From a checkpoint of a small rotation predictor: 203450 training examples.
Rows from block 5, named by matrix and row number. Each number is 50 + 12 x the weight over its row's rms, rounded and kept within 0 to 99. All counts start at 0. After the name is the row's rms in percent of the matrix's.
# b510: branch 3 first 3x3 conv (model.blocks.5.b5.1.0.weight, 96x48x3x3), inputs 10-19, a 3x3 kernel for each
b510.36 103:49 41 58 35 51 42 75 54 55 50 59 57 71 63 53 44 31 62 66 51 57 58 63 37 56 54 44 50 52 45 68 65 86 55 54 47 54 53 41 61 51 46 64 56 52 52 47 34 33 60 51 33 44 73 25 44 32 52 42 48 62 55 44 48 68 41 60 62 46 26 36 54 55 41 34 43 35 37 50 58 54 48 52 25 49 31 41 63 55 43
b510.37 103:60 47 53 46 46 45 33 40 44 67 64 50 54 41 44 55 36 54 39 34 46 39 53 39 57 40 53 60 39 66 44 64 40 48 33 57 45 40 48 74 64 56 51 68 42 62 18 69 36 45 50 38 77 43 60 74 69 28 32 41 24 53 43 26 54 53 43 48 45 43 52 54 68 41 36 53 46 42 46 65 64 38 44 59 50 33 62 59 32 59
b510.38 103:67 49 37 58 72 55 65 37 41 42 46 48 58 66 44 42 31 71 47 66 45 62 45 49 41 60 49 58 46 45 55 28 60 48 57 35 76 36 45 26 73 59 63 88 30 77 55 63 61 53 58 57 25 60 51 40 68 65 38 57 36 68 46 28 54 50 47 61 49 38 48 29 47 58 46 69 64 51 43 53 44 60 60 38 60 51 58 40 28 69
b510.39 099:55 57 28 62 76 66 59 50 54 51 51 39 56 48 37 48 64 51 41 37 54 45 39 39 44 45 64 63 62 51 58 58 65 42 47 33 58 47 48 45 48 60 43 39 38 60 72 56 42 47 40 40 48 52 48 32 49 39 39 79 74 53 50 55 56 51 59 34 52 60 60 44 43 36 25 60 49 44 38 71 70 46 55 51 44 62 53 47 48 61
b510.40 099:52 56 48 50 46 69 45 36 36 43 65 45 71 59 23 55 60 63 58 57 49 57 39 60 61 51 55 59 41 33 45 46 59 30 40 55 47 46 36 39 44 38 51 55 27 47 47 60 40 32 47 50 47 62 83 57 55 42 54 61 51 37 57 54 36 41 35 33 55 59 68 54 49 42 38 37 54 58 59 58 54 59 56 43 40 68 52 28 35 39
b510.41 099:42 43 37 42 50 57 57 51 71 55 56 47 75 46 51 71 38 52 41 51 31 39 55 46 49 46 63 68 48 51 54 51 30 50 46 40 35 36 43 50 41 61 62 69 44 37 57 60 32 59 56 59 68 30 33 65 49 56 48 39 62 55 60 51 62 32 40 48 64 64 30 23 31 33 57 40 44 74 71 66 56 47 32 35 66 56 58 47 44 41
b510.42 102:57 49 44 39 37 52 40 36 33 58 58 56 49 75 42 41 27 51 45 49 66 42 24 39 30 74 56 41 45 42 62 46 60 49 38 63 57 47 43 41 41 56 39 47 57 41 32 64 45 32 66 65 60 41 46 49 25 45 43 43 40 62 68 56 50 26 51 43 69 46 35 52 53 26 51 32 42 50 37 53 50 84 40 60 27 43 51 27 71 44
b510.43 099:51 49 48 40 41 45 55 50 64 40 43 40 63 48 46 48 57 58 61 48 32 39 48 68 47 43 41 44 33 34 83 67 35 30 38 45 50 37 53 41 61 60 26 56 54 47 46 37 45 61 50 43 39 59 42 49 47 57 38 42 63 48 51 63 59 58 66 63 44 60 62 31 53 33 51 53 45 24 49 49 30 14 47 62 64 50 55 51 38 47
b510.44 101:61 45 60 46 23 63 72 56 85 34 58 52 31 64 51 61 40 49 31 39 47 55 51 57 54 60 46 52 26 41 58 41 49 39 63 33 32 57 50 34 56 45 52 60 41 35 45 37 26 48 42 34 79 72 53 69 36 42 57 56 48 25 49 45 31 34 60 35 47 60 44 59 29 49 49 51 45 49 31 53 44 53 63 30 46 26 43 73 47 49
b510.45 104:53 52 59 38 40 38 62 30 58 36 50 69 39 34 71 57 35 35 37 29 34 42 48 63 60 56 43 47 46 58 64 50 81 43 29 65 53 55 38 59 64 57 70 55 56 35 41 58 58 57 55 40 40 46 44 57 63 56 40 47 47 34 44 55 62 42 49 33 30 43 60 58 53 42 39 36 30 39 52 41 56 55 46 38 51 45 18 88 69 40
b510.46 102:71 48 42 34 51 57 61 28 51 23 49 43 62 52 51 67 56 61 46 74 68 29 67 32 48 57 41 15 54 42 45 55 56 41 41 53 61 52 53 39 58 31 39 57 39 46 71 39 47 41 55 45 46 58 36 34 54 71 44 56 68 50 71 36 42 46 32 60 53 34 60 59 43 57 33 51 55 44 33 40 47 58 49 32 59 49 50 46 35 65
b510.47 097:52 45 41 40 54 50 36 72 44 45 38 47 21 40 42 42 43 34 60 55 43 62 38 42 39 47 41 23 29 59 72 64 49 46 30 57 54 47 60 39 60 39 58 43 40 80 53 44 46 64 52 50 31 43 34 60 42 41 50 51 37 54 65 63 51 48 53 39 67 45 62 33 45 60 45 66 56 52 56 45 61 37 59 55 63 35 60 43 45 48
b510.48 105:57 54 56 64 36 54 36 74 67 59 58 13 53 54 45 74 67 59 44 35 38 49 37 72 54 55 49 60 48 35 46 50 41 32 33 58 50 53 51 46 61 49 53 52 49 49 27 73 48 58 39 63 68 38 52 61 43 36 38 56 52 39 58 52 55 39 54 45 46 57 36 52 65 52 54 33 42 46 52 41 44 65 49 65 48 53 48 52 53 56
b510.49 104:45 49 43 62 46 52 57 56 47 49 31 44 61 59 45 42 77 35 42 49 63 54 77 28 50 36 40 43 54 56 44 55 50 42 72 59 60 39 42 37 56 44 56 34 59 47 36 70 56 52 26 46 58 36 44 48 48 58 43 38 40 43 59 59 54 72 57 31 52 50 45 52 74 41 45 45 36 60 57 39 59 57 23 48 46 63 26 37 50 44
b510.50 104:50 49 33 57 56 37 58 61 31 38 31 62 53 53 51 51 48 47 67 50 60 29 59 52 46 52 32 73 33 32 39 40 74 61 88 67 44 48 56 46 74 64 46 68 37 63 45 66 58 42 35 55 60 36 28 43 59 33 45 59 43 52 36 48 53 55 45 42 44 52 40 57 38 55 59 53 53 72 54 37 31 56 33 59 50 26 54 56 41 45
b510.51 097:42 38 54 28 51 64 50 66 25 43 38 54 50 50 52 48 53 55 72 63 50 63 45 47 43 34 41 62 34 62 45 52 77 45 64 47 45 60 49 57 60 53 50 40 54 52 31 61 19 56 33 46 50 63 42 53 35 23 63 31 38 41 45 36 38 49 70 59 53 47 49 51 57 64 62 67 42 35 43 53 47 69 55 49 46 43 66 46 42 42
b510.52 105:44 54 29 63 37 30 74 56 44 61 57 61 65 34 32 70 56 48 20 37 28 51 35 43 38 76 65 41 77 68 39 80 52 58 68 59 62 45 69 38 44 51 51 42 63 43 49 54 52 64 63 39 39 53 37 67 30 53 77 56 49 58 36 57 60 47 50 47 43 46 22 58 53 47 41 96 50 63 57 59 45 69 69 59 50 28 47 43 54 56
b510.53 097:42 61 60 55 43 56 49 66 58 58 46 54 36 47 44 44 39 54 28 60 44 68 53 49 45 49 41 51 53 48 63 36 59 63 54 31 53 87 33 59 41 55 45 30 50 53 59 32 50 63 48 58 53 59 78 62 38 48 41 50 49 49 45 51 53 66 52 51 31 52 44 38 51 47 57 47 54 59 48 36 49 71 54 34 65 50 48 85 45 45
b510.54 105:73 28 62 48 48 55 40 57 38 44 35 50 29 65 66 39 49 73 41 63 38 42 40 32 59 36 22 76 48 50 41 33 55 26 48 57 43 39 50 45 39 59 54 55 44 81 69 57 53 46 57 44 50 47 49 59 59 53 46 65 31 51 53 72 52 44 25 44 45 59 59 26 56 50 60 43 32 34 41 51 37 34 54 54 55 25 55 39 46 56
b510.55 102:45 35 51 73 71 40 62 51 51 44 55 48 61 38 71 57 53 33 41 45 43 45 61 52 46 65 35 69 52 73 55 64 59 46 33 55 54 59 38 35 57 60 54 64 41 60 32 52 64 56 30 20 70 49 56 71 56 49 44 43 36 44 31 80 47 29 51 63 52 42 65 54 53 42 39 47 57 47 65 62 44 53 68 63 49 48 35 54 62 38
b510.56 098:55 42 34 67 40 34 58 38 39 45 54 39 31 47 65 52 43 46 49 40 40 71 58 50 64 65 15 53 48 61 36 60 26 50 72 63 57 58 52 49 56 39 30 37 52 44 23 50 49 41 41 51 76 48 46 79 66 36 73 45 42 41 48 74 52 53 76 51 53 65 57 52 51 48 57 32 49 62 59 56 44 58 45 36 51 58 67 52 39 52
b510.57 102:37 35 40 46 37 63 29 43 49 45 46 51 50 59 53 59 73 23 51 55 53 35 45 47 58 49 45 39 39 48 48 40 64 62 31 48 42 49 69 51 38 63 39 36 27 64 40 57 59 58 61 52 52 58 35 49 61 49 83 41 45 58 39 50 49 57 42 57 45 33 46 76 60 43 46 42 48 29 47 50 40 51 39 55 72 52 48 46 51 42
b510.58 094:68 45 72 57 45 54 52 56 46 29 61 64 30 56 66 45 67 58 42 46 56 61 27 49 44 46 38 54 68 40 42 54 47 58 37 44 48 32 55 41 48 61 51 66 43 60 64 47 52 54 59 51 64 54 44 55 56 34 57 40 42 54 37 58 53 56 30 55 62 27 50 73 63 58 67 53 55 39 32 67 55 44 68 75 60 52 62 42 80 49
b510.59 100:39 43 54 52 48 45 44 53 46 39 37 36 42 60 43 55 41 78 54 48 43 47 45 47 67 59 41 72 29 63 64 55 56 49 39 33 68 55 35 53 42 30 39 62 34 71 68 39 39 53 52 53 52 68 43 50 65 67 39 72 57 45 49 46 57 53 48 48 38 35 42 46 52 38 61 51 71 46 30 46 47 41 56 53 43 57 32 67 47 75
b510.60 100:81 35 62 47 74 59 54 70 71 65 43 43 43 39 41 63 45 50 74 36 50 44 59 36 64 49 63 63 59 46 46 31 59 65 39 42 31 37 77 46 51 47 39 36 52 63 31 72 49 42 58 61 49 44 45 45 55 60 48 49 52 55 57 47 39 41 73 41 42 53 64 48 48 42 56 73 63 42 58 41 55 83 41 49 36 46 48 32 46 54
b510.61 106:59 53 60 36 52 55 38 50 59 55 63 54 56 37 51 64 31 45 65 29 48 52 48 37 54 47 59 35 35 25 54 67 37 36 57 35 51 35 49 49 33 42 58 57 42 75 48 43 55 61 61 60 49 49 23 58 67 61 43 39 52 37 16 53 47 50 63 50 74 45 49 49 51 38 57 43 67 55 38 50 75 62 43 50 65 34 43 53 40 69
b510.62 100:40 53 62 50 31 57 33 29 77 43 45 45 61 59 50 42 51 59 24 37 60 39 35 65 41 46 60 56 35 68 72 55 75 48 48 38 43 43 57 44 58 53 52 73 41 39 43 45 50 60 46 62 43 41 80 40 35 21 55 37 40 77 44 44 51 67 66 31 45 58 43 62 42 66 55 60 48 43 26 61 47 25 35 24 21 48 56 45 50 51
b510.63 104:57 41 62 53 40 47 59 37 58 31 48 59 74 35 67 61 36 53 68 63 60 42 29 42 60 35 49 43 54 30 42 44 71 48 44 42 32 42 45 49 51 66 34 32 39 54 58 24 33 38 40 53 49 43 44 37 69 68 62 40 57 58 20 42 67 68 33 55 49 45 50 53 51 38 54 43 43 44 54 64 42 54 74 57 49 35 34 53 43 62
b510.64 096:45 53 50 43 67 38 50 65 50 52 35 62 49 45 47 40 46 55 58 48 63 48 38 39 43 44 48 42 34 43 44 60 52 63 34 46 55 64 48 72 74 44 48 62 72 34 17 53 50 69 55 46 63 35 33 41 30 63 47 54 69 43 59 49 43 45 54 62 38 47 57 44 50 38 59 52 33 48 41 48 49 36 46 36 44 38 61 63 58 32
b510.65 100:52 52 46 48 40 62 51 38 63 50 75 61 50 27 40 30 47 64 30 33 33 37 48 45 59 50 50 28 58 55 57 30 59 67 43 23 58 64 38 68 40 61 47 39 49 49 47 41 59 37 48 36 59 60 50 48 38 69 52 46 32 62 52 26 56 48 48 53 44 58 61 48 84 28 52 65 38 25 42 32 45 56 52 67 57 43 29 46 53 59
b510.66 101:69 57 51 52 50 51 36 54 41 49 41 65 35 57 51 33 48 49 45 40 39 46 49 46 69 49 42 26 44 67 52 44 77 53 47 45 45 61 39 71 64 19 40 50 42 27 54 43 56 36 41 69 68 60 40 63 48 46 59 60 56 47 58 52 68 48 81 34 66 38 46 35 47 64 33 45 49 61 53 43 40 56 56 54 51 36 52 37 44 52
b510.67 099:25 65 52 51 53 47 63 77 61 42 40 53 49 47 45 37 71 61 27 29 29 37 52 63 37 56 49 75 29 51 73 46 69 66 58 46 29 49 65 61 62 59 37 63 26 58 71 69 43 41 49 53 46 54 50 63 57 43 57 31 36 40 58 50 43 33 48 58 48 60 50 60 45 48 40 48 62 47 61 50 32 53 46 55 59 51 48 55 62 33
b510.68 098:65 31 52 63 48 39 37 63 32 37 35 53 39 33 61 46 42 55 49 65 63 54 43 86 59 62 63 67 47 39 61 48 53 62 36 51 39 51 33 38 41 40 58 49 33 25 34 57 32 39 40 71 39 57 51 41 58 55 59 56 41 48 49 62 31 45 51 33 37 52 56 41 56 35 61 26 40 53 52 48 53 60 44 38 54 48 69 41 64 70
b510.69 097:44 57 53 31 57 58 48 47 41 26 47 85 63 35 59 46 44 65 62 57 24 43 51 62 52 37 70 54 55 50 62 36 37 46 60 35 46 29 33 43 38 43 40 41 48 42 59 30 61 56 43 41 47 55 62 58 50 58 52 39 35 49 40 47 53 62 49 35 67 56 50 44 50 67 44 56 43 62 56 24 63 47 42 54 51 55 73 46 43 58
b510.70 097:52 26 56 45 33 61 60 71 67 35 66 47 45 48 47 81 35 40 40 50 67 31 41 43 33 39 31 35 52 33 65 55 67 77 94 58 46 50 38 43 65 30 31 55 58 49 52 38 66 63 57 32 51 38 57 64 46 43 48 28 48 37 56 54 48 67 77 55 36 60 41 58 65 53 39 56 50 44 46 63 49 52 53 42 68 59 68 58 51 28
b510.71 099:54 56 38 41 45 68 51 67 63 48 77 45 44 49 57 79 33 43 48 51 41 45 47 67 48 55 53 59 54 58 59 36 63 33 58 34 50 67 63 44 56 29 48 40 55 54 36 52 56 27 57 50 33 38 46 50 49 62 68 39 60 50 35 46 51 22 50 47 60 36 55 65 36 40 48 30 54 57 55 52 62 52 40 34 24 30 41 75 51 61
b510.72 105:37 68 59 47 39 35 64 69 49 53 46 56 42 48 56 59 62 44 41 34 60 52 52 84 34 52 54 58 40 62 83 51 51 58 49 48 38 90 59 63 22 63 44 61 44 37 27 39 35 33 73 72 44 33 71 59 47 34 35 65 65 47 68 50 30 47 46 58 42 65 51 68 41 57 76 62 34 74 43 44 54 54 46 42 53 52 50 53 37 33