Weights of a small rotation predictor: 2800 steps, 203450 training examples.
Rows from block 5, named by matrix and row number. Each number is 128 + 24 x the weight over its row's rms, rounded and kept within 0 to 255. All counts start at 0. Numbers have three digits each. After the name is the row's rms in percent of the matrix's.
# b510: branch 3 first 3x3 conv (model.blocks.5.b5.1.0.weight, 96x48x3x3), inputs 40-47, a 3x3 kernel for each
b510.6 100:118100117106142154148163118135139074093167120120139139107153133133163138151140119138124117122149135090153116122152088129153138082131111107104099117140107133134146159179141132152114144122136147163077111145100145147124
b510.7 099:151163155162141091159159145098122121164144101156155152146111150120149117160122119123129145147151156080104087121104120084134096081150115156128123153190086131116115100138125150116097080076110130144147089134143140127122
b510.8 093:123132134147177130099176118129112101121120121113122103110126129123157134095185095106135125151107107153139121111131151140149144104132112105151117103103150149111100123153136112120110106112133063114127154103132127097102
b510.9 096:101134112133139167116119119119106115114111133184134075128112168121111134101101153165152106135152118129166116122130117103146134140117137109120100133098135152159088147170136103124080084143124166125134132133150143158105
b510.10 094:104123093122113132108122137139142137141114167119091123118134162119116129158162090140083127144183132151172131144175105133150155150112125145154170136102099097110146101128155155130122145147132100151126091102128142090133
b510.11 100:143088123087157143103164155170139145156128122084163139101126092125102158080121144144147138132107094129172163120127142135141134079111122079108117137105104097135145095164159160115093109179123121093152127123099151092154
b510.12 100:101092106121138117146108140146112107147148138155128131097170107105161110160106121097124149097177136127141110152131115122145094120141137142115127119123118086177130193079093104078146123097106129102139140119123119107105
b510.13 101:179054112113174083123107163090142170131113128132138145118158110148155122154081127156126098118107075153124153107138134132107109139104128147105139124107080160113138097099156105121143137142130118092095117104116131134092
b510.14 098:097102113115121174112215172161124095127126093113103131132162119163106140112133084128139125110151128150153157113122125164143131158142129111122107146162113128116163128105153121065151126146123143218100100103126150149112
b510.15 100:147062097130135118061112149129125075109118078134116128105106118144117122111111145086091111128113130143148132123114151109103158121147164122120141109105157142144144095120114099162091157115114099134117104107136157129136
b510.16 099:114174124083110135102154151169136100109117126140157174160124111148153117103129131166132140136165118128152123140119098064115156110136135128143110095152174094119097114085159165132116159084120131076112148187158154127095
b510.17 099:138137144117094162137130159126138115107131138120117181154070135126161109123141157131106102129106137119124125136125151104137140131129140140133159093119173160165142107118129129078195120113137155110147146106110122119132
b510.18 102:163133117116080127088151107128143131106148106151081084106134127140090164091140127092142184126155178140091125111118131065123129116120182162109129107145121095141179150145105130220140092115129118154104108120119123138100
b510.19 099:108158149136126080142105156122112091126093140131134133095132122155085113099123102141163189140179067068116135148113134109123107080169130099106157096111162122145097128131145135123134181134114112104118112094116148101138
b510.20 106:149143107086116147136150105139119127149109098157110134174156156118127141092144117144146141102120131124139149106091144122152101152130110138167135158107110155081118098137158135118101116118136128155147148089113165100116
b510.21 098:130122100159149158172129086122108137129180136166118138110131080144125103090109123127137125094116118154142108166159106190110113071132114100109152069137082137080139080099164127139172111095114145143101121102134139107116
b510.22 096:128090173099133135129120129153104156128153108114117092138156111159154126155118097130143135162142124137131127102137126111138139122129146121177123162178155086145109083099120140134130124150076108142117156135146090123137
b510.23 101:149142150134122123125148100108145159090124159104152170066094166151145114176157116096171111113119134171112130115145083150173125147151097134125142119117133122128190124133163156139113171090101128113112130114137102107160
b510.24 098:148130152067116123129138133095155135118161138123114154195144118108096123151155117161144102166105151103125101140137093064127134146111122143140123143126120124166114173142164092119144080095118108114105130132138162096133
b510.25 101:146145165104081124113105125130108109128123105154155118120072123161128139178137091182157132121114122134179169136125144155143143113136120134134102118102159185138151136141116112138165097130106139111105094128155117143184
b510.26 094:155135123138106119140134138125089136186109121121127162158127096137155172107129145149128130099128108139154145151136209124114131109169107068116091112126104136120148145144149140112103173110098142120111122119128110147160
b510.27 096:139147176149116084120090170155117114109125118129093148109104161138136166129100115127121137142138125124166131118147141123119165161150122121153137180134110150075133138090095168125120113177131096092111143169169098158138
b510.28 099:133111089149134112107153144101107146084157135125152117152088133108060097165132121127120094122114120110110118115135137156120126137139158090115124131149095120135146106113142118128135167145100130093115145105119139116088
b510.29 100:133121181143118152102149102113118095123104121121128110103111141132121171136125141132105163118119165144148102126136154134161115117169121125108105119137116120125129106144124163109138177112126161105084161127095155150122
b510.30 099:129120110142089146136119130111171127135135096106145128155145124139137137122142126082093101132127108107124113103095113143100123162124107107136114150104128108065171129170124101162151127133145141133143136119138136153098
b510.31 104:145063110115114155114137154115105137155091127128133109113107151151142109153091125089120115115158102155155145157102127148115084112132165092152094131123131091142103143169089123141140099112094136103105178150147186143117
b510.32 101:148113182121111144141135122125091155108123081154188113138207096156105091077172154087074149135175157127132123133112051133107120131116123144093120137146114122131140139149130148128168119126111148131163086121136126149142
b510.33 099:134101150150143139112157116109140131127079135121107085104109131137135105117155136129107099151142089104112117097145101135107145109142120097158136137146127111125143113156130152163104141118135104113122160115095101144099
b510.34 096:111116140133161102126109107133147136136148124156169130130125112155177159169098141121143069140137108149102107159129149139104114121137102146130129131117125167120107113118112160174142138079104137137131155132126098105130
b510.35 095:136123123099178127120160159115150176109124109107091156129157101134118108111136125101105140179147097131127144151111122142135110116106123145113135111190152116113177120107180127109121152124131098136130109091111125116218
b510.36 103:101086148107136126112162154139147135135149110111116102122111176153086131119112127122107103078088138159136135115126123151115145120136161161199112098166135139126079126165099135132122104083153125152120138134130095129151
b510.37 103:121097107116106116117123159111130147105153136132101156104160138126177087118161133141127130148105113105139127133133131151112116110136152104148152122144127122144089116090135164094116115118119124118127154114082141119126
b510.38 103:167152152092150112119124102110142111141143123128110101159113114122114128111090097114128116087178119123118113107088127116191118136136125134149120099122108112146100129127160082123129127127123165127112123133107135118121
b510.39 099:161123055110140140170114156122130126157128102185134102168172123084121114088110088101139180157150120131106180086102084129112145131126120095120155107167133131176133119090147164119104134122091140166123122112123141122169
b510.40 099:129092127108136094157129073112104113100138142126130181127136125062168106132180118158143125133119129132107134120125131126144114098138116097165111108158106139114108140144139129088101121111148139154133124126128121135145
b510.41 099:128155111109165139102101143140157127118129111157133118137114120121082164114119103130128147161143124100110140144131094140131117168119112147124095163142103155193095125114101082206163129096109155112145122156144116117141
b510.42 102:112130149145119121116139121106100147093119098128090144087145128135119116175116158135106130114116142159183141129139120126130117144144150097196156186127112143112113163108144120155153152114104103142122153134170138123122
b510.43 099:135117148155132152106086129124136132077127105124148121146170097157182151107067105099133107180150162123079087130161106137108140107156113101128173148145173130162085106126132102105141128127099118109121134107113128114131
b510.44 101:110106131124073182118136131125114139123113076160150152092146139135150130148098116136108147176184145128153081118112144146158113151119147143148106107123148108135096143152177108114109156115105104136143176107123123137153
b510.45 104:147122141161134149116131114095146175129152133121098121135152104140125128155142091093120163111140151126120102135134126165118105147126120115146152106123123131121158098115156144126103174124105082136142077123138114156133
b510.46 102:123150120136128113171106161108169103112182127148101098142094132095117125151130094129144141115080163174125116098131066135153090110135147116159140142125135121110138160109124146129167106132151124149132115167174096168139
b510.47 097:137083156153136145148136102089122152114106130167091103127132098100118144096135134153141118140128159135129120185122133128086135104093136109182145082099134130134153098143146119116105152123091103101169114096168155067144
b510.48 105:087119155153126149109169157118159083124130085105135115170119136112138163147117184148125082114116137164112158126121150100101111172136142148167130116136093150175144141123092077167120104135131125158123099165086128116147
b510.49 104:107117130121162122097090111131194085102117123120129125129119125103170130137122094124118117103204129141154146099107141180127139116127146160161140126098101125092101167120121092142122147126164147139147096136122121108099
b510.50 104:109127136107150139126100117190072132142138115115137127084121095124130110099125140130126095104132142137151157116161123110169134105122150181169084117114164112112163102155121123100166123147123140121206137104119112105119
b510.51 097:113060102125113118116115123087092137122142148126171135130134125138132152131165110107104130106111119154084124163126152119147091132127182110111101128123112150147146138109161147108088150129095096118161034116122076144112
b510.52 105:146109132104171103099108129108150120145115140099077172136165116094124115124145141144127155154133111156091127126151104176087146120141155118136149154116077147154136123101112144137103126096134128109116097073110120138131
b510.53 097:152107113159104142126116118128126158142136151116129112160135132152103124105148147137179141082113110093105156145145148137124137144145128105131096089133123133135154120167147124111132137126178107114098144156090157131123
b510.54 105:105121139146154129140139083164157080169156111127136134112137140126140111160109083170095143153104132110125124094132112134096158172146134073147124121094096115173112176126140178110143110134132110146111150175141133130153
b510.55 102:109127171126170138095134119152096103108171156155123076170112129152139129162122118132173135143127111084110119084130128161145091145125156090138147119135158159090113127129123140152139162155094067147121153113076151126142
b510.56 098:070146080108103162159161106126115089149126116156080133129139134081134139097151143156103136124136143175143153090132101120121158148128138140136125136158096156099114178089114153122127141149115089131169127138146121081118
b510.57 102:126121138105092149151130113090117137125136146040140137134102124134139147121116096151144140122144148085123107108112152131136162133111128104133127141165073206120123085103165129128172106144177161174091139135155150154098
b510.58 094:110099082107106098190153145128116089151123123147113093105072149099110117125113154169135159094081083105113126138118120118119112109148122140124159123093146148159145109151126087162144113090116142129125137140136148135088
b510.59 100:085102130111115141102118100109139151120122100141115133144129138153087138116166150152160112122107091096111167099093149129084122169107161113090154112124102131119121110122142124147171132155076127094159115075130123097127
b510.60 100:122111131151101160118164139151115129144135116143144115133130108121100095096136155149138120140169158149120144092126167150146136153180149132122111091108103138088125086185157131146085106089139107132121142105125115128122
b510.61 106:166114127135084122137130081119129125133114085188119135093122151119116115148101130144133106140165142115106131104110161172102123124054160147086109139149123131109133151100149134144116115132125164160065170140128101152116
b510.62 100:097125166156061181166116142121172126109143172139111144105132137120115109167147083149125139085123067175168150119133131104089116151140126174112114162137097134143109133103148143153145157147129144131152096135144130117120
b510.63 104:094125137117178123164163064181168090105081136151063113102121143139160163109128190116118131121144102136129114085113182134116140130121126122116113119191117089124084121104154139147062127147144163119131103168124140107138
b510.64 096:108148141096129159145131123079178126090107100175146135114130167110142115115122152142131124174147140122118183128155107099117113085109115121143082180097120157180161148130086084134105154109141118172133133133182109115116
b510.65 100:099133149129099103107127124167088182093156120117141087129091149106132126144195168134136129132127120135113114112115135144146141162133155150098139093131147142119164134108135157164142079109121160075127099119110119152139
b510.66 101:132131138125123123147134114140121130122129126124101114156121128129093176101156147096117110165108102114117136161111115107117137132141135129152116155126153098088122113129118158153187151064098139105169145156109105123095
b510.67 099:142102120112130214119146171079114160159164094167133129127112120128099155089125122107137094155125161130126128181112128151157149104139153123145136136197116170118135140158116171157155139083140134113102131140156163177080
b510.68 098:083130178115105155096150129125144110130098114155147121128129126106146107121113154080126161118118115154117117112150081095138140133126124113151126179158110096135161113135098105091147142165112121118132135171136141110134
b510.69 097:104111126119160136164152138144101106105111144110182103128165122155116103145116121112123125162125127117140147093123163151151130140107153116138114079151126108149142153101148130138179135087131175127116116130092087153100
b510.70 097:132111104131142165157144130100089140109132132137109167102143108114164146173117166131108160158155125132088147152186150168146152101126104076151174165135101121166093132122140110150107163156104157140091106113131100141166
b510.71 099:105139161131180154123125123117092131116149119118110119124111137104165115093126182145104130146138165131146102108134176150117189098093082088173120096184106098115126195180150105095142097122102136120112140111120155144134
b510.72 105:172127129123131108114149133065113127143135124176139125153126146128095090112124144119129104162156066148120124120128111168172129115123108100137146112145141159170106132104127150136134106091131145114126119122164098188135
b510.73 100:142150108114138122116123122139158129114112091170112150078126134095167156092103143118118147103086160149129168118122132102181120120100132142123087127146091173142112138153134118170141141106143104170111086144136155103114
b510.74 102:152140119104145134107117111135119121104152146103132103065171146105132106148148154116148120104144129125109138115109124123143089154126142150139121117102123142147103158138133122094093090152166095103083145123114147143115
b510.75 103:121144094120093110130100135115099121114145193104131128090159120101164128120174110122136147101144136128097149146170147097139123110097151141117135136121152138123122144100113146108168130152098159141114151109125112150138
b510.76 103:171114097094127119084127151107153117162100126138136131112089121136137145147143124116128104136122136139080131168090140097127120137133098163151120164141155104087085093198151140159124110174072174117092110134090097112148
b510.77 103:127080085097139157180125132115134125147132163118115127100110122156146128132095147128092120139147093133133131139094134109141117115123123134112088155094117149158105128138135155112125160148157155109128149084098127149171
b510.78 098:176083149135121150101088160098103089139149103154105162113126106156144145121116101169123111102109131085124138107112139124136110172164062135148118145141093121128176168146144195107145123124132096076108139112135135132133
b510.79 102:147125076158126109078146105148115114125158123087178165108168117130149136104158124131130116120132155163114102115114124150124121110183114130122126115129130127106126094168144157096120138126113104118152133167096119084144
b510.80 100:169105138152149098110142151122111084108111154152149135098119123139111099111124126101122174146150085164137137128113122155159115150126118115117173115135156130109111160085149094171139148125172143187197089130122125157133
b510.81 101:143098125115138127179136123141140134067125097156129170179097126155130119089130113097123097149193152107114138147086106149115119130099114125096150143171150095108116125107141185116120076163151120140138176202120128102118
b510.82 105:112144114099129156127158132143122117146110148141097131089118112118111148096114159182072126056145135125127126166116115125166168105145082152127161137139138089135126124120088119104099119101116114158163143128080156090158
b510.83 100:143106143176130083106150101116126150119144113119174131107153096145109127095118147090138114140143152107129107137098125126131114120083110138128110141113079182154087107163108123164109128132085106112136114149162130153169
b510.84 100:100078143145119139107073102099122140129101139149163122087118147169109136128127135126163111091133123126116161106136129106133081186092081136138137118131150116135100162157150129150143141068113089166138136124153187141093
b510.85 101:110109134111130130122136134121081173096142077127131131147115096128127131111143111097119095163122112085112122117135119165136121158100130118114112158143125139083148064120087138119125121115196145144119118140153131117100
b510.86 095:125140144135104133139155117093170138107082115141064127078152144141095100171113076173156129158119103112103071106096170124106135129132135121132128150131109178133127147168120164122123131082108147117131151123093172155145
b510.87 094:174172115103143134132097138119143111109138106128138135104121157148132129141127143118108145186162116142126098135136126099164135103142121148160120110161138092057110118118119120126140107084141113107109122123131097114107
b510.88 098:114170136137104128159139108080141144110133161134095105093146088145151112148166131113118122165119120126149170152125135126124132165108128128119122171152098130091165104154121107132122101097115139116127111127149163137109
b510.89 099:111123161113198139123132142170118155151147116152127104123127142138115149164103143134118125165118127126091093154108145121131096103098105175094123116099132051141157188157132137131119114120093091107128149120125111165116
b510.90 098:094136108126124133136101141152124135090122117126151183139173136080146094107095126168156138107127121139152096114136105139150111114144119125123131099166116093144102121103139130163140151094198142113104142142111113132128